From a checkpoint of a small contrastive audio-text model: encoder depths [12, 12, 12], 39062 training examples.
Rows from block 27 of the audio encoder of a small contrastive audio-text model, named by matrix and row number. Each number is 200 + 20 x the weight over its row's rms, rounded and kept within 0 to 999. All counts start at 0.
Before each channel's rows are labels from the 100 clips, of 14976, where the channel reaches its highest value: "strongest on" is what is common among them. Only what is clearly more common there than usual is listed. The data: synthesized solo parts of chorales (CocoChorales). In brackets: how many of the 100.
# conv1: bottleneck pointwise conv (encoder.blocks.29.conv1.weight, 64x208x1x1), inputs 104-207

strongest on: flute (71); note D5 (62); note E5 (45); note C5 (32)
conv1.18,202,190,219,167,164,194,188,194,218,232,185,189,204,192,172,223,209,199,195,142,196,185,217,182,156,183,187,219,207,204,215,182,196,172,224,193,203,224,191,195,210,194,197,215,168,181,206,194,183,195,191,198,190,208,207,179,202,230,161,204,203,163,238,183,212,207,239,201,193,170,216,213,222,168,185,219,183,171,201,202,213,219,197,220,179,157,195,247,203,207,221,236,205,199,166,182,184,178,210,179,208,220,201,175

strongest on: note E4 (67); note D4 (38); note C#4 (32); note E5 (28)
conv1.19,201,236,190,199,200,239,246,197,183,209,198,197,178,247,182,223,172,213,214,215,188,182,203,210,199,193,235,194,211,213,220,195,233,186,220,193,227,224,177,192,197,194,210,194,206,201,177,163,190,228,197,185,195,162,248,184,184,197,202,195,220,179,178,190,192,186,195,211,211,156,194,210,176,209,180,181,174,207,168,198,183,235,190,174,189,202,184,171,192,187,173,199,199,181,218,189,202,182,215,248,175,238,184,202

strongest on: note C#5 (98); note D#5 (49); note B4 (34); instrument: trumpet (26)
conv1.50,216,215,212,163,164,189,204,196,171,210,190,192,194,207,188,203,167,178,223,190,200,235,184,198,179,179,233,186,193,217,211,179,180,224,218,190,204,217,200,164,183,163,249,197,175,201,199,215,214,167,210,208,246,176,188,191,225,223,175,209,216,214,202,208,218,174,190,224,207,175,199,183,208,151,233,159,235,213,185,247,197,209,192,201,192,200,202,204,186,220,217,231,207,222,186,174,198,186,198,178,204,179,238,166

strongest on: oboe (60); note B4 (56); note C#5 (33); note C5 (33)
conv1.34,183,196,212,228,178,185,194,187,204,238,229,213,254,211,193,199,181,188,198,226,175,222,250,189,219,196,216,178,219,208,183,205,217,165,232,186,215,209,208,188,192,177,175,192,179,195,173,217,236,213,178,215,200,192,154,203,190,211,166,218,200,212,210,188,177,176,211,218,164,186,181,218,183,166,195,215,188,189,201,210,196,201,176,199,173,192,205,192,211,212,182,185,187,210,188,206,195,212,170,187,208,200,215,199

strongest on: note C5 (86); note A#4 (40)
conv1.0,190,172,204,223,198,199,179,207,200,208,203,202,179,176,206,185,215,193,189,213,211,184,199,153,160,193,194,203,231,198,218,184,168,236,209,188,210,224,200,213,209,220,224,211,212,204,206,211,178,202,195,165,246,201,189,182,199,190,194,192,191,193,200,183,212,224,191,180,202,161,190,226,201,215,220,219,203,226,210,192,215,188,188,188,173,207,202,178,215,199,200,172,202,202,194,201,198,190,203,221,215,183,232,223

strongest on: note A#4 (99); note G#4 (48); note C5 (42); note G4 (27)
conv1.26,207,235,195,181,204,224,207,161,211,176,200,201,222,226,196,238,185,202,224,165,213,193,183,192,174,202,196,215,167,198,159,185,213,189,199,186,193,184,233,208,238,197,218,206,155,200,175,189,194,206,234,231,193,214,169,179,224,205,208,208,175,190,192,215,199,208,226,211,187,197,218,174,221,184,218,204,176,212,179,215,202,198,198,243,155,173,225,181,169,173,214,181,201,180,204,213,192,187,190,208,192,163,191,161

strongest on: note A#4 (100); horn (54); note C5 (41); note G#4 (36)
conv1.33,213,223,215,159,197,184,190,192,196,197,218,205,227,198,213,196,184,244,215,211,192,207,176,188,183,215,209,218,214,190,210,226,200,205,200,196,226,153,191,211,207,177,185,207,135,194,239,215,192,191,192,198,208,174,177,186,171,195,205,192,217,206,196,204,215,198,215,225,197,218,202,198,223,193,203,223,218,209,220,181,166,194,180,184,168,191,227,206,214,210,189,225,183,179,161,173,194,183,211,186,217,218,191,209

strongest on: note C#5 (100); note B4 (35); note C5 (34); note A#4 (29)
conv1.24,208,175,193,231,221,222,182,209,215,214,178,221,236,202,217,196,212,184,221,172,205,196,197,208,225,218,183,189,222,200,258,184,185,174,201,204,219,171,169,195,211,242,247,182,219,168,200,236,170,195,166,178,209,182,177,184,215,184,189,228,185,210,220,198,199,194,208,164,204,174,200,169,153,181,148,190,160,209,199,196,181,194,191,206,224,217,197,226,167,191,193,170,202,189,205,189,181,213,232,185,207,213,203,216

strongest on: note A#4 (98); note C5 (41); violin (40); horn (30)
conv1.13,174,214,208,177,182,184,193,207,204,195,220,237,221,230,201,237,218,227,202,148,184,151,162,187,204,194,199,215,178,238,169,167,198,189,190,167,214,188,206,171,158,206,202,201,192,157,211,194,178,190,200,178,195,162,181,193,227,192,208,187,205,190,207,222,186,188,225,193,201,215,224,176,214,197,202,221,200,196,169,182,220,213,191,213,191,221,210,187,187,168,223,178,237,168,197,205,214,174,195,154,173,213,192,217

strongest on: note C#5 (87); note B4 (34); violin (34); note A#4 (28)
conv1.45,201,194,185,225,190,163,170,181,194,185,204,208,207,205,203,171,209,194,228,182,235,226,203,213,226,193,208,185,210,205,199,225,228,208,170,167,203,187,193,197,200,191,197,200,193,220,210,245,186,190,236,186,174,225,201,207,238,202,224,207,232,186,201,191,193,176,243,198,168,204,214,199,213,223,205,204,204,204,168,169,192,157,194,175,179,208,169,184,192,204,227,181,209,184,172,190,191,204,167,183,201,225,187,193

strongest on: note E5 (68); violin (41); note D5 (35); note A4 (33)
conv1.41,215,196,215,182,229,220,173,191,183,181,217,224,183,219,200,188,210,178,235,196,222,169,187,167,201,239,200,224,158,186,191,234,200,189,203,204,208,222,211,184,205,191,213,187,208,219,181,241,189,224,200,194,231,200,225,178,149,190,191,199,170,160,192,190,189,170,211,230,167,225,200,207,221,182,201,210,183,254,201,207,206,204,218,193,189,204,202,223,195,197,208,162,195,183,193,203,218,172,229,218,221,212,202,225

strongest on: note E4 (82); note D4 (45); note F#4 (28); note C#4 (28)
conv1.57,177,253,221,225,217,260,213,200,177,214,181,190,211,190,210,175,174,159,177,176,170,191,179,236,207,193,200,239,165,148,214,190,187,219,182,217,203,203,195,239,199,230,226,215,211,202,201,193,186,175,169,197,227,207,249,210,179,210,206,201,188,173,183,198,183,228,185,193,193,202,225,221,217,215,221,167,168,216,170,187,204,203,180,189,199,186,220,194,187,166,207,173,191,205,220,186,206,203,211,199,205,204,222,177

strongest on: note E4 (99); note D4 (44); clarinet (36); note F#4 (26)
conv1.59,210,211,187,179,188,203,155,203,181,174,189,215,188,200,200,192,169,220,206,208,182,215,185,176,211,186,169,196,182,212,175,191,195,185,203,189,188,198,208,220,197,214,173,201,169,199,214,196,212,202,188,210,217,184,177,202,184,166,188,200,192,223,214,182,177,197,206,204,205,196,169,195,188,197,200,204,236,204,207,200,212,194,194,187,167,227,202,229,202,215,178,192,215,212,175,177,172,186,183,208,189,167,207,178

strongest on: note D5 (36); note F4 (34); note F5 (29)
conv1.9,206,192,231,209,192,203,208,195,222,193,200,206,156,181,186,187,206,188,174,189,180,189,217,219,186,168,184,183,202,210,204,198,273,189,222,160,211,195,196,182,198,239,211,201,205,228,198,209,211,201,234,228,223,198,229,177,225,196,248,216,193,163,207,207,224,163,231,174,181,229,237,210,176,182,189,166,150,214,199,201,222,193,225,196,201,184,184,209,185,198,182,167,189,217,215,163,203,202,162,214,201,208,227,211

strongest on: note C#5 (100); violin (39); note B4 (37); note D#5 (35)
conv1.54,210,183,213,198,224,218,189,213,239,229,198,183,199,221,238,180,196,217,202,181,242,212,239,185,235,217,168,226,214,208,191,207,206,203,202,216,184,224,180,193,198,190,225,203,209,191,212,253,216,204,223,194,227,220,207,202,162,164,188,227,196,168,208,180,203,198,188,193,191,209,187,186,211,191,206,201,203,236,210,184,193,206,219,171,207,204,247,160,212,226,181,166,213,217,176,188,196,222,202,186,226,213,219,203

strongest on: note E5 (96); note D5 (43); violin (42); note F#5 (31)
conv1.17,184,182,192,212,195,189,189,208,186,201,197,190,179,211,215,157,208,205,203,228,202,198,180,206,184,177,186,167,179,232,217,211,166,187,216,206,206,186,214,201,192,199,197,198,192,170,205,177,187,202,164,192,196,208,232,207,172,165,166,230,181,238,210,191,184,243,210,185,255,200,193,204,221,231,187,216,166,209,204,186,219,148,177,177,186,202,211,199,181,170,206,167,214,196,203,221,203,192,201,208,180,210,184,224

strongest on: note C5 (88); note A#4 (39); note D5 (31); horn (30)
conv1.32,177,170,199,186,233,201,228,220,194,213,190,202,210,194,179,203,200,179,252,207,194,221,176,216,163,174,198,214,199,172,182,197,204,200,197,201,211,200,191,194,217,184,216,221,181,187,185,176,209,198,182,173,198,153,232,225,198,197,151,199,202,164,205,205,213,172,170,206,204,220,193,216,180,182,204,187,191,226,181,193,185,173,211,189,208,219,196,175,174,202,196,222,181,191,208,189,225,205,208,195,205,194,203,167

strongest on: note C#5 (98); note D#5 (42); note E5 (27); horn (25)
conv1.8,167,200,207,213,201,172,189,197,188,197,210,199,208,170,180,176,224,193,210,181,186,217,192,185,181,157,222,210,175,179,196,219,184,200,207,206,183,191,199,196,186,191,213,188,198,210,190,171,160,185,208,193,184,188,192,200,216,211,231,201,176,180,231,216,158,225,219,222,204,211,221,200,225,207,256,157,183,240,201,201,173,198,175,165,159,187,216,195,217,201,176,233,178,195,208,256,204,178,199,178,211,201,172,203