From a checkpoint of a small contrastive audio-text model.
Model: 5.31M parameters, encoder arch densenet, encoder norm batchnorm, encoder activation gelu, encoder depths [12, 12, 12], text encoder layers 8, text encoder norm layernorm, text encoder activation quick_gelu.
Training: soap at rate 0.0035, batches of 128.
Rows from block 4 of the audio encoder of a small contrastive audio-text model, named by matrix and row number. Rows with one number belong to one channel. Each number is 128 + 32 x the weight over its row's rms, rounded and kept within 0 to 255. All counts start at 0. Numbers have three digits each.
After each channel's rows are labels from the 100 clips, of 14976, where the channel reaches its highest value: "peak on" is the class under the peak. Only what is clearly more common there than usual is listed. The data: synthesized solo parts of chorales (CocoChorales).
# conv1: bottleneck pointwise conv (encoder.blocks.4.conv1.weight, 64x128x1x1), inputs 0-127
# conv2: growth 3x3 conv (encoder.blocks.4.conv2.weight, 16x64x3x3, transposed), outputs 0-15, a 3x3 kernel for each

conv1.45:107145157057151143075150143100073109114108105170113120085149104133111132140145159156133150172081158146200168126134214119184101097185158101115158091151150137151101115183133151166149039153142136103104058145142100136138092102104128088130074108151121128159124124156136076094102179172144192092152140126145084153129162095157090152145088111101121100168108091162152134115104135078111146060140
conv2.45:079092122089117137088164069131127103139135122097127121146174074064124167100121144162109072076044172152167137163121124144159115158091087186133149164090082170127076076126172199097061094123148137160127166126119124198109152080128140122115146075137147132132103078176124068144175145100173121117156126115153135099102111147101124148126104175166088131110103128073101135189157120138144144127088179074142133179086114138137122135108145101111178
peak on: E5

conv1.56:155128140114097166143212132138135116134132123082151021168214155119144112102129105096142159156177089126151117062147105132127135161127135160097133075115027153118154091213100139187146172125107166165143157143120150158122115132129188143114107137113163095110161150105123071122145127113149105151149125133127149148091142163115164173127048160122160120136159115112103104144131197172150111137101
conv2.56:129122148148105116173128132126099114168188079105120132145112082210136154139097046166141147100112117112101159065084155145113106113167118115116129119121102166102122111088119088089144152115137169217106094093124145126101138128107179139157155071135148154182086096170121155050114142148107130133043129127120112131148102131169059084071121134171138132143127115216145138130112133082116156146061118057122132173174108063109134130146142162120139
peak on: E5

conv1.3:075135097128214107094138132138158167127130083150154180121044171169112140099217141102106202051130149079091150168071128117124093117104111135172134144157169108139131112112158152098109064088124128164126086150159182152127083117127152127115128164130126135108133142160197124175144156152122136151120166098138162117143185115095129156115085149168151131071158122102107185121135113135095151182110
conv2.3:169139120165132105079124119157161125078083076169084146188133107077050181143152091113107102178146143171098100119197159111105092119072142122101149104135141117167124103093110132148096112113172153045125184181084097120179126156126135094084148133155151127113165111104097178098150110092146110122118172155142124137155134103092112149094118074135099167161179084134069122108146102219173120136114134128179080110128121201102125105111108123119138
peak on: C5

conv1.26:065199129119112160205125123118121107161111095127114144125170095105139163155132135093087067108086165154141134129136144148124115137201169098022139096175073096155092127078113135102096080186167130120182095171125233161114093129161160124083132118072126128130135140137131116133134155139113088114079130127150095099118117115105154108083129134134133081163131137142117107172144127094052131155119
conv2.26:107173141103063127084154126105174157117151079143169153122184121111138158124126095167130115173176133126118093178179184116142133143064114138152169113088128131129182151158156095082111178141153127184181134139100130133194135120080168134166115134131114145144122131164080165111180111168135088126154100102172220186083065055115121150151105123124139067100161136171127112144150129111117097128211134148127157100134108132128106148146134170156193
peak on: G5

conv1.16:070102161124119127113126188095064104202148117163110099094115139070151130137087115162132106187103130156127106131131118129083113151111127099090166132151100065122105134073189119188112118090166089125137105176117148155149104106155128208119236128164121151102084076143093090092098070169137096126134115089164105113149160112132142175137148159114171096151112113108116142075127155106087133176136
conv2.16:153161134106113121105102086093057137105158114144148168169100092111133145099124090111129120193131061091162119121121078135188094141134118115155149136165174126121168133118163089114150146181079137106171100122077148093093131138100115142175189100127166135154106007166138084159178148138159170187166091117107134124082098120159149179154105159114137163067098115072164128133110159119094105126141131106123114150179076089182146092111158164128095
peak on: silence

conv1.32:177142166116187093127042143169126135070123050145129179131184126140139149133209124120108188110145111070124109185084145150118073119140131121138176104176173115119113142094104110079153092186123099122086088096151137133091122131128133098105137137070142106123129078131141080109148156164122109102104103154151109132134152116093164133143107144202126079136155109106086207171128124097112165180110
conv2.32:114094099145098104116168121136166148095153118104119126133160122043077202161100116122122151100144138203156055188209072100089152112151129123138103137101148113076136153151088189118092147144092122034126128152134119145118104142150136158140107110158118099166137145093162181095125109083099122114113136147126142096145142111108094141132086133084061156177204110120121098086161114162114093084096127143188139154097137201128077113121112089127138
peak on: C#5

conv1.57:129105113140170110130109125160088106136147140190061187142195131096118138137034080086149069107102120101144123157153102122104088070120127111111142144074191170163174184152072118080097130182054159092090138135137133145124140172109102157151062132115096092099125117125132089128058143118126126097126142133138101133154104118155110095161056137138127098115100152104097118131090127104203153130155
conv2.57:138147107114185136115164061145137105113091118094165123114115133076131186179129122104112131141130124157183093132122116109234073136108155085158067143153111234133110117134083167154053124121107129144133133133164173140119094094122172123152151086144122126086150078099098107138163109117117111172110151177099116081126139125159102136122097162105113150118120135140165105088118177076077076085121181117091180092101178181157120097178121136132171
peak on: A4

conv1.14:109112103125167130104092140088138126110123089139155111082102115154169121113121093167087092168097146083145115090118192132082134200172124110149142168100085124095129120104113076077152085163131122249122160169121183146067073141099108165171081125081173164129106113134127073173109136106132177119122149100145086132152146088103110145123120074118105143178152132123111082085160173158147096140098
conv2.14:096175076121122099167145190083168133134034137173216098142188097089151168177127067113178127189063136118111104085114114102129109178138183095109134095133105166155175089140106108108132114181146153149152150168083126064146123069110112155110104161152096171097116178126173097150162094126125099126130114137139089105155154137123165163088151100108137145093119088147144130183160102155124149189163125116153171118114088128148118122126109083120130
peak on: B4

conv1.22:116111107091118045205175163161129153143130098103119083114126099186150125129087124086132096154109124114119098068100080176184121192139154140161064145119104150160158157179151100179127116120144131110133089154100180155145145152165145112157139133102157161111125117124071132095143138169141106158114130149169147134060109094153196101141213099085165181154089136135102150126171125085127082146165
conv2.22:104174049086125063148231126117097126101108144147131065085141124065165160161161144120231088053117162124103134097094107102127127122136130097128115109127141113118092137111126106139126114114110077112158129131137097084157172123155149100148135109096065189220110054109107090114113126093175104127147146138142152172106103080097152133148129125148132132138153123149188119164131148088118081165119100123094146068133157084097118101150140150147107
peak on: E5

conv1.1:110129128162115120076164105133171176128100094136111092106142208175167172097079145182069102084126162173105114112171145113090160158133115097167050158128075104170107094102168124075105124085152061146157131153127144122162139195124104086122059131107149071099126087136147084110053115130177137130131120169163110161103175161115085114168163126094154151134130109135101113115160151141136113161129
conv2.1:123102109061177152120089235104080170148153089120174133108114093129176098157090120112137086166153189180111169162120134146120088126171141133140048133102092138155133132119111120137104160103148128173125178120122116106142131130121090160132133150101078182092162165124110095187108114147121147113174161124162101154124117086149152108177179153077112193075067128119126137146087151130157136100099159178145094105097116116115103056068116182150150
peak on: F5

conv1.58:113169134148168126134137142096128207138093165087051114091106148116107135157122107103110150157191113104143120090089137166151113109163156134157086177080127097120094153161162118169121131201198119153066120154129134116132152125129174101131080143161165085178099172126132100138117189101197121092122189111101134104149083144182184143125125154131107124193162128096130129088164150104150140055096
conv2.58:125093090122108135124097157174132129158136076114149112092142166163124076057147086150142114087120143130106106135165128121091093091130118199094068124085173164099149079123155128120129066123126152171124081129153095150171222105087077117138167110114041128124134118099148127144188114121144115142052133138131152118113096105174131108123072175098078157097116138059109100187185060177126156140101122161111141124144096133101107099108137176119144
peak on: silence

conv1.15:115136158147131128083129070144095188134050119124106090162164131161110122107075077199138157130146148131112175113135097116090164155127106119108108059070132138083127123111172016120162099113114113139200166080087095095132152122088129154160084168098146087145122180126150129187111082115176165136120107114136099131106146138150142190131150126119157150091130112103103107085137125159174177122086
conv2.15:138037100098114185137172137128100136151063175111121087149133098114120157175106116132096154170145128150113131163103113190167114176123088126106084122075111151101143168120177133104152148147094115101175126156139115160147078096158085087186089134131109113137157105085131152147077105131088126146082165159066061081138115143122188147098124155088139136080102195127134150123115102189136165104174146124188180110036136095102104135147134129108115
peak on: F3

conv1.35:119109143078111090151116119097030155092144125130133130111120143113101078113122073180128175156062122123122126109102149072145093148151115082110194184107150126101139131163221068128092156141147146105103118130108136131118144058179101107072109137131109122173121095123071102153128107106119194092085113125142117191087130107082119136119099095107064092116120100156085144085144125105181158125171
conv2.35:096102124171111096104152157143122111149140044140151125069150186141091135125130092139191139139114129114146082096047118108139111087111131192186102179127049152093154082159129134100095178148135091104141153125169090086074151087053131079171178065151142115114112101091141109161101148122110156111067124128113133076144141128156152142104107190101123148113168154150120183095156133164108119082149197124139175086140113140140092110114118159109125
peak on: F#4; A#2

conv1.38:100184142110105100137119166064115181100128126138113104117160141156084124175155099095090095126165184142081123074125107151154121189103083166090140128165110125115138141088139156122117144086177116098206094167138112180154075127150142094080122185143143121105216091113088089121096148105104153148146087131162153071096125141105116098114177129107108115132115114068115091198139184138080117111175
conv2.38:098098098156132129049126133101108137145143093140124160150136087137136179089123174103115107116112138146106167148140149100167111077151117079099151136104140116141180067097124147136141095138142150152131117131124163153137084134100135145137182102161101153116066087098104166140086126167134177100168132107168152198124065003124109132103171110131072136142185146081055125165199127109116112058155134126122117129098084064157101110135110170172116
peak on: B4

conv1.40:153146081224088126125131164101140096162076150095097135138136142171113119179084130118100136130182104141078123114092143120131150127022101177161160124188113130149132140114135196152117123123163045120099107087097148127139088107131098101141104124127164112104085145124141124201132119172135129175143128125119043130053141147064119171162158126147104156154123141099091136172132069096131134112132
conv2.40:085174141169119168101054138154121105135173126151131088023080127171137119091214147149080144092151110134129166171180116084129125141110102143079129141112099151096125141143149106128139082068110203118080129166115114123141101127119119176149163122085140163092158100093076122136124121149121184182137154170109082140164141160140139062139119143120118102175102168091063131098143151189119105127142104132093132150112143104097148074128109207148131
peak on: F4

conv1.42:156122106110124151107133087130190131108124070153171082110220156136086129156123098152109087118130095117176122079134111141073029123096078141091192113186101124119099095129058130105155139171110100132113117135155173094115125145188118093087159145078121105150097142163065110104092138105092166215173158105136129115111129103089140098145136129137150101194143102138120153095116088128125147107102
conv2.42:141202167182086122126098157104111193154112088148167118171056109090131188146159103086129171128079119151123142127108112125123126130152144106099117119101092132106132179088146096143128146126135155150172089161132158122208097133125071152124141102162112117140134120217149217042141142090159152116137129104150118104149160143122114124110143140172117142213087169071106152151128137160108073139069136102118207123154165093112091145137131102136133
peak on: silence

conv1.7:116116124088085145153096102146077224133122076163116152105144104118129100151114116063108179187067143167093110139094095146102166112165127120088115088122166086119204156071115080050064145106177133078145084127148160137140171159155144161122129153108164086127172164188146143098090108179116093143129130107138175105112174098184121146131140110112120119116129127166140108155113141112129082168131
conv2.7:139061154071078171070189162181175101088113137142141123108133131126120156080052133165174106132094099124068119115163113137115129170150090115121079112123140115169109188138086115089129096143092161127159133161098148117157112115133108113112125147099130119135099113128110088206156109112116151133159167112078152091170073101116131118175191088042118145084150078148164141153122109109125088105160080177191095097107130114122113118174131108174188
peak on: F#5

conv1.55:143078110141068160128168163135153123110136098093154133152176118111085128133143134101142112130148117111118090104170031192081068166141128121092157059140103127133169140112107143096145150150212166122117141120133194171094138138147073177091181092117110127075110155143110113123189137121096116137092133121136045121137149097123168116124126136145145059152121187155122188119156208116128150146118
conv2.55:122213127132045186138075130146148178086182111147132148150122125113108186151082070121138151106076103127128097181070131104076195156088156111126173111148143114119100079149159080114107147170178145117169127088138097148137117174073168096129160121112097103142127095163198141056137168140221156136114109081111101102166149085137121144105126096139142121119153128175185108120116130062095116131115110088146121099109120109146131146126143147100112
peak on: A#3

conv1.49:123122192118087122095130096141066126094113134117095128148118083135118177165084142087182129171062156104188082099119096140129183184148081128102077102130114151145136151149110097184059114139154150216101156135165188094141153154174129192127178125145169128079139123138091157078104124137096117080125152098064120121121126103067150153099091170146118089112128115114150091140128172164128111141130
conv2.49:154085136076177070080167137100189094138136121128087098080174143163152106090115152142160133103099101105057152137102132089112161154188078126099091126080139091094142120156112096149102133159102157165150089077151101133168158063113108117175185157161110143125141111123171086138130165113115177116068119096140159107144084099121119109161157041136170171065135136180107134154124079130083113164177124146130102129080113100154085177128145172131146
peak on: F#5

conv1.18:111117154101181121139147146129111135128083034183105120144169143104188156073136165146118201152130137145068172117133073131142149176106167113124153012129169108128150076114180086132152055094137120143141119128155085083150102137119171103139130140125155071085145098138111106186117125124129167161149151193127163114090139114120099104143168182148127123154100118098076147122112124138161119152167
conv2.18:127107096085113086144213150139141205085069100115122133166135151093040191103100139086141166157085089161177164091128167166186160153150116125124099082107130116140137133107119106174155139110125164111110140132143101077157152124173134184103139075156153087124169114058113152149117123122132152155121129203129110125123150131098123132105164149102134117235136114101074134124152150138120120153115107136068190088093127176156139112120126077131092
peak on: E5

conv1.27:109144123097135089140102059139114150176093113105134149147121070096154158112151138092162096138088139105131107178130117113101056163124106136139073166122145158185120164151159138120123149196100115186175147199126140129114085081156144084156207149074137057132075151137128134112176163156145068136168142123106117054103108117115108156169127105144152166074100145076119162118092122086141126095083
conv2.27:156168138122149097126163125178096148050118184114118109198110088082131120190140132088200091108092160188113086152113160128135103104118116091116189116132135140118078111148118153109099118135187133165154146123104097157215152070132154149070097177160121153178165082107177099102114103136113161106131134105158115122088128163110144068131148079137106137115187092155123148107131077142143124145138117164130128133068143097061108128128144190190154
peak on: D5; C5

conv1.41:101146124071185108134101110185100113108218117163101119115110127109104144088148087142073063151104148151178142129125183140131116135160107148110092113121105194149177136165105127124103216151096147112107094140152114112106103130126097076107099135107120161139138090140071094124153129091139147027129146125145131132129126083099106110169055117087069120080157114126098088108107147196155097084160
conv2.41:082164134121144107086149076111095117126120155091151104123126118102152113078146109127121097127115132101135081122145102127147116119133119163125086159136108223098075129144118129096077104115124121123110103127140166233131143030138126023131164000157098125116093103162086113111139097118131118164118098109123122115122119115137114117090085133090120149047209166134096097152120121182132100103124124102135158085127158135141095109108124127156119
peak on: C5

conv1.8:145146119142146118118130064115159102179042105182142151206158165152134099156083136121108135123162129084066126171155124154174111094113143135074107054098122058200173097094091067149090130183151076093139141112157135071128153124174150133195104139131124145141110137100118133126069115119132135130133138111116143092174111080122123093096172159130141094126130123118056088090133130115155098124160
conv2.8:124125142096118098168187157142140142106122154070105129116047099109116097144127195095107136093119119161152169157084107141140151085106092107146079149095123126115090159144093203155108085114101094132192097119120132185103083122105147149128191160115099118121115128122074145149091146094130145134134124132095094118128123157140130097111170177129119074039138093117154124156138225092082114137134144105120075110168148068078125152118089218160164
peak on: E4; C4

conv1.63:151117134148140148146118141096167103103137099102107111162145139106126102176126079085162143113072079074172101097105125070108152107133152087220118190113131109148148084177108169157132041146092074098078191088089096145095145171072138134173108113156089156100131129081214175151097155110083138104106135165117170157087139115136165104128160122116122088152110138114143143135098114110142123096164
conv2.63:146097158129147220112068053109153121147204058188137096189102105110110104157164140110120120100130206155090122111103156135097113150086140139095145107128088125157168100115101148141123088157075132098111152091109121095141189180129134123142079076136136186120142174098092110148165125161142140126106104142145115101141173166123096100125144175187134149133107067155111118098129097121114129130100084156061120091198106154171167135091081155110137
peak on: B4

conv1.59:100112066147103098105126090112111170135132093125150134143094155122152159094150125170126077119125212109104106105160163154121086132227120147213108110144254146117124191107150110063107118098126115111131138177137117135183129145081124102105104176131188137093150140131146110105126102154151119137124165107133099114087144132139111118113100119101106092114138102102093188172137156092139106205169
conv2.59:108123133091147107125093180103164144077113116142115212138186106063112139157161184087101124137209116141114081129232139072084092138135135139128115120168069137119117151221046099140143091090108122097127122079118125197093166058139115112171119090147112110072169111164119142145105160134139155121144171136183135125088154089122131146142123138138141136106135072090132141122115114160145093139127136147181119106088139152108125097117141116094085
peak on: C#5; F5

conv1.29:099161115110184116182138114137113127166160081136103150159184083160118146154124134096114190121121181110167163087100111129119125088142114174170064111095135151169132176162121097082115169129117208093113107124132114117138144124134075111161148132144092135191109117090086098177195120127125083093130157175079149117128080108229123131100140125125156113118143208078105081095134169129148098101118
conv2.29:146183158120122131106065153158108175024161150144084188118096120125112154080138141114178105095169084100127162114122149119102161093084140120126159130145105153138185166109125090177123066120158086122099147154167142116168198057171134152118098131118043136157132106093099072122083130132115150098161133097110104135131098127087166106110134105084114148091075161111140137133149130144140098117064170156101151032139140088152095112106113143100157
peak on: B4

conv1.52:098110057170079111103166117178118091131116152162142167151082121136091144141166056102129115081157102093073082157132107131064118063043127142162188146124104150130120111177161186204099177155122155127131142096080121120128134149084153143111129137121104168076131136157150131135125122127058131143164130096083105128122126120077160107113153150117118163140130065131113103101145054189135136167134
conv2.52:133160094173211138150042077106128148127120128084090175125130102131068131173146126131133118132130141096092143136076108127070123137137111153155114116134129083107095104080218103063122128143129189101040120088165106182083102171146131173128099202072188164124102125112127132138186130099139111138106139161141095118169163144152100177111136125135188081173134124135092122105098149113135111128146096092069108150168101168158116118133093134132138
peak on: C5

conv1.30:100144150126146109173108195156089130122175084094151166137038132128125161137077182171111126087150073133138067078143133066120158160118185087154116055106146146078092096152115118187146023131101133129123145157125078114141072080124166138120122178124096169125097091117125117122143097067153154154125150104137136155124192105091139148118177149126118103129147096141102128097116125112088137157130
conv2.30:118130118117151149137112098129097126107096096122119130155152180081123106081093081089143183158112086161171145095142115175222084097167149157123154130137072110126161084106122192148153203105097146154122132117155105149156105107159122172142096141176157081122079083161074115182183122169126124160136140132191128150124124160134101155082125106152151138113098176159118118139118165124088136121180130169141134115172066234161161112105128096093083
peak on: silence

conv1.61:125163129091106166141103118186095158138093173116173106079229094115110120127150134107088151140129152114142145088194145104118090089110134136059098123141154124122135168069130106054086165163185117141091094091141161063096109143049119222126118139137132076124104136139118152172111110117116113210151113123118120116067130081076100110137133105133127121140134136125082144131084156160105135153120
conv2.61:175097075103078112076195149165187110058204151127101166133128135122134128096123076124147091136169083109125123165132137135100127111106125097122137108090087146116173173139117111070127084145173129163118213114129107092135112096188127137121119162139094149135184091092140143113150098143154068148084148108112039112215114176092087110158128140124116149105170100127094123121141164174131133154127113129180133163098116149062087145158085128121156
peak on: F#5; B4

conv1.54:188140125113139160092091138155091116143103086117181197150176104103146189145127148130096144130136140135066101170179131116150189131085103115145174127177049118079080092114087094098096106144091123134123109111123135151155069159096087160159156112158148190122161070117115114151098138138207144117077119153136145129126171152130117101160174175088131161184070139094103091141154105157155101104147
conv2.54:119073144105132124203135078109110169149105092099192216139152102141152081107102162135078110098084142145228190104115206091166143138126148113143142110117098151177137107120197136154086153064129171140080113112184093104103102135147128163161098070096161154069116106111120089158169155082101147143126093108097147158149100098132110141103148145148075080099108174128090136132190113141114158125129134092127097109139112130149132083101106122135117
peak on: silence

conv1.62:068127090211112098124073102141121157047096146106174121187078239131118118128150096125112102133229127172085137137056090147150151194103121120130080108118113145120115123108163166131148158128188097092105127131173118127123142129109173123106169184152138104121118128099095078166114103091119126111156083117092070130134093142129130092123111116133147150123083101144173101143110108130143162118121
conv2.62:113093121158096151105109166077138184176090107158099111098079131149092113133134168098152083089087141148108201136132116183100095106052133102079133160151131094121168081168151139097114062123181137154095163141123122107157147146115092093172126117158085099098150121118126172111055195188049189153096198124104130163174116151125113147137106121138094136092053150122042100122150116107109143135114134088151128162125138113129134159128114123118138
peak on: D#4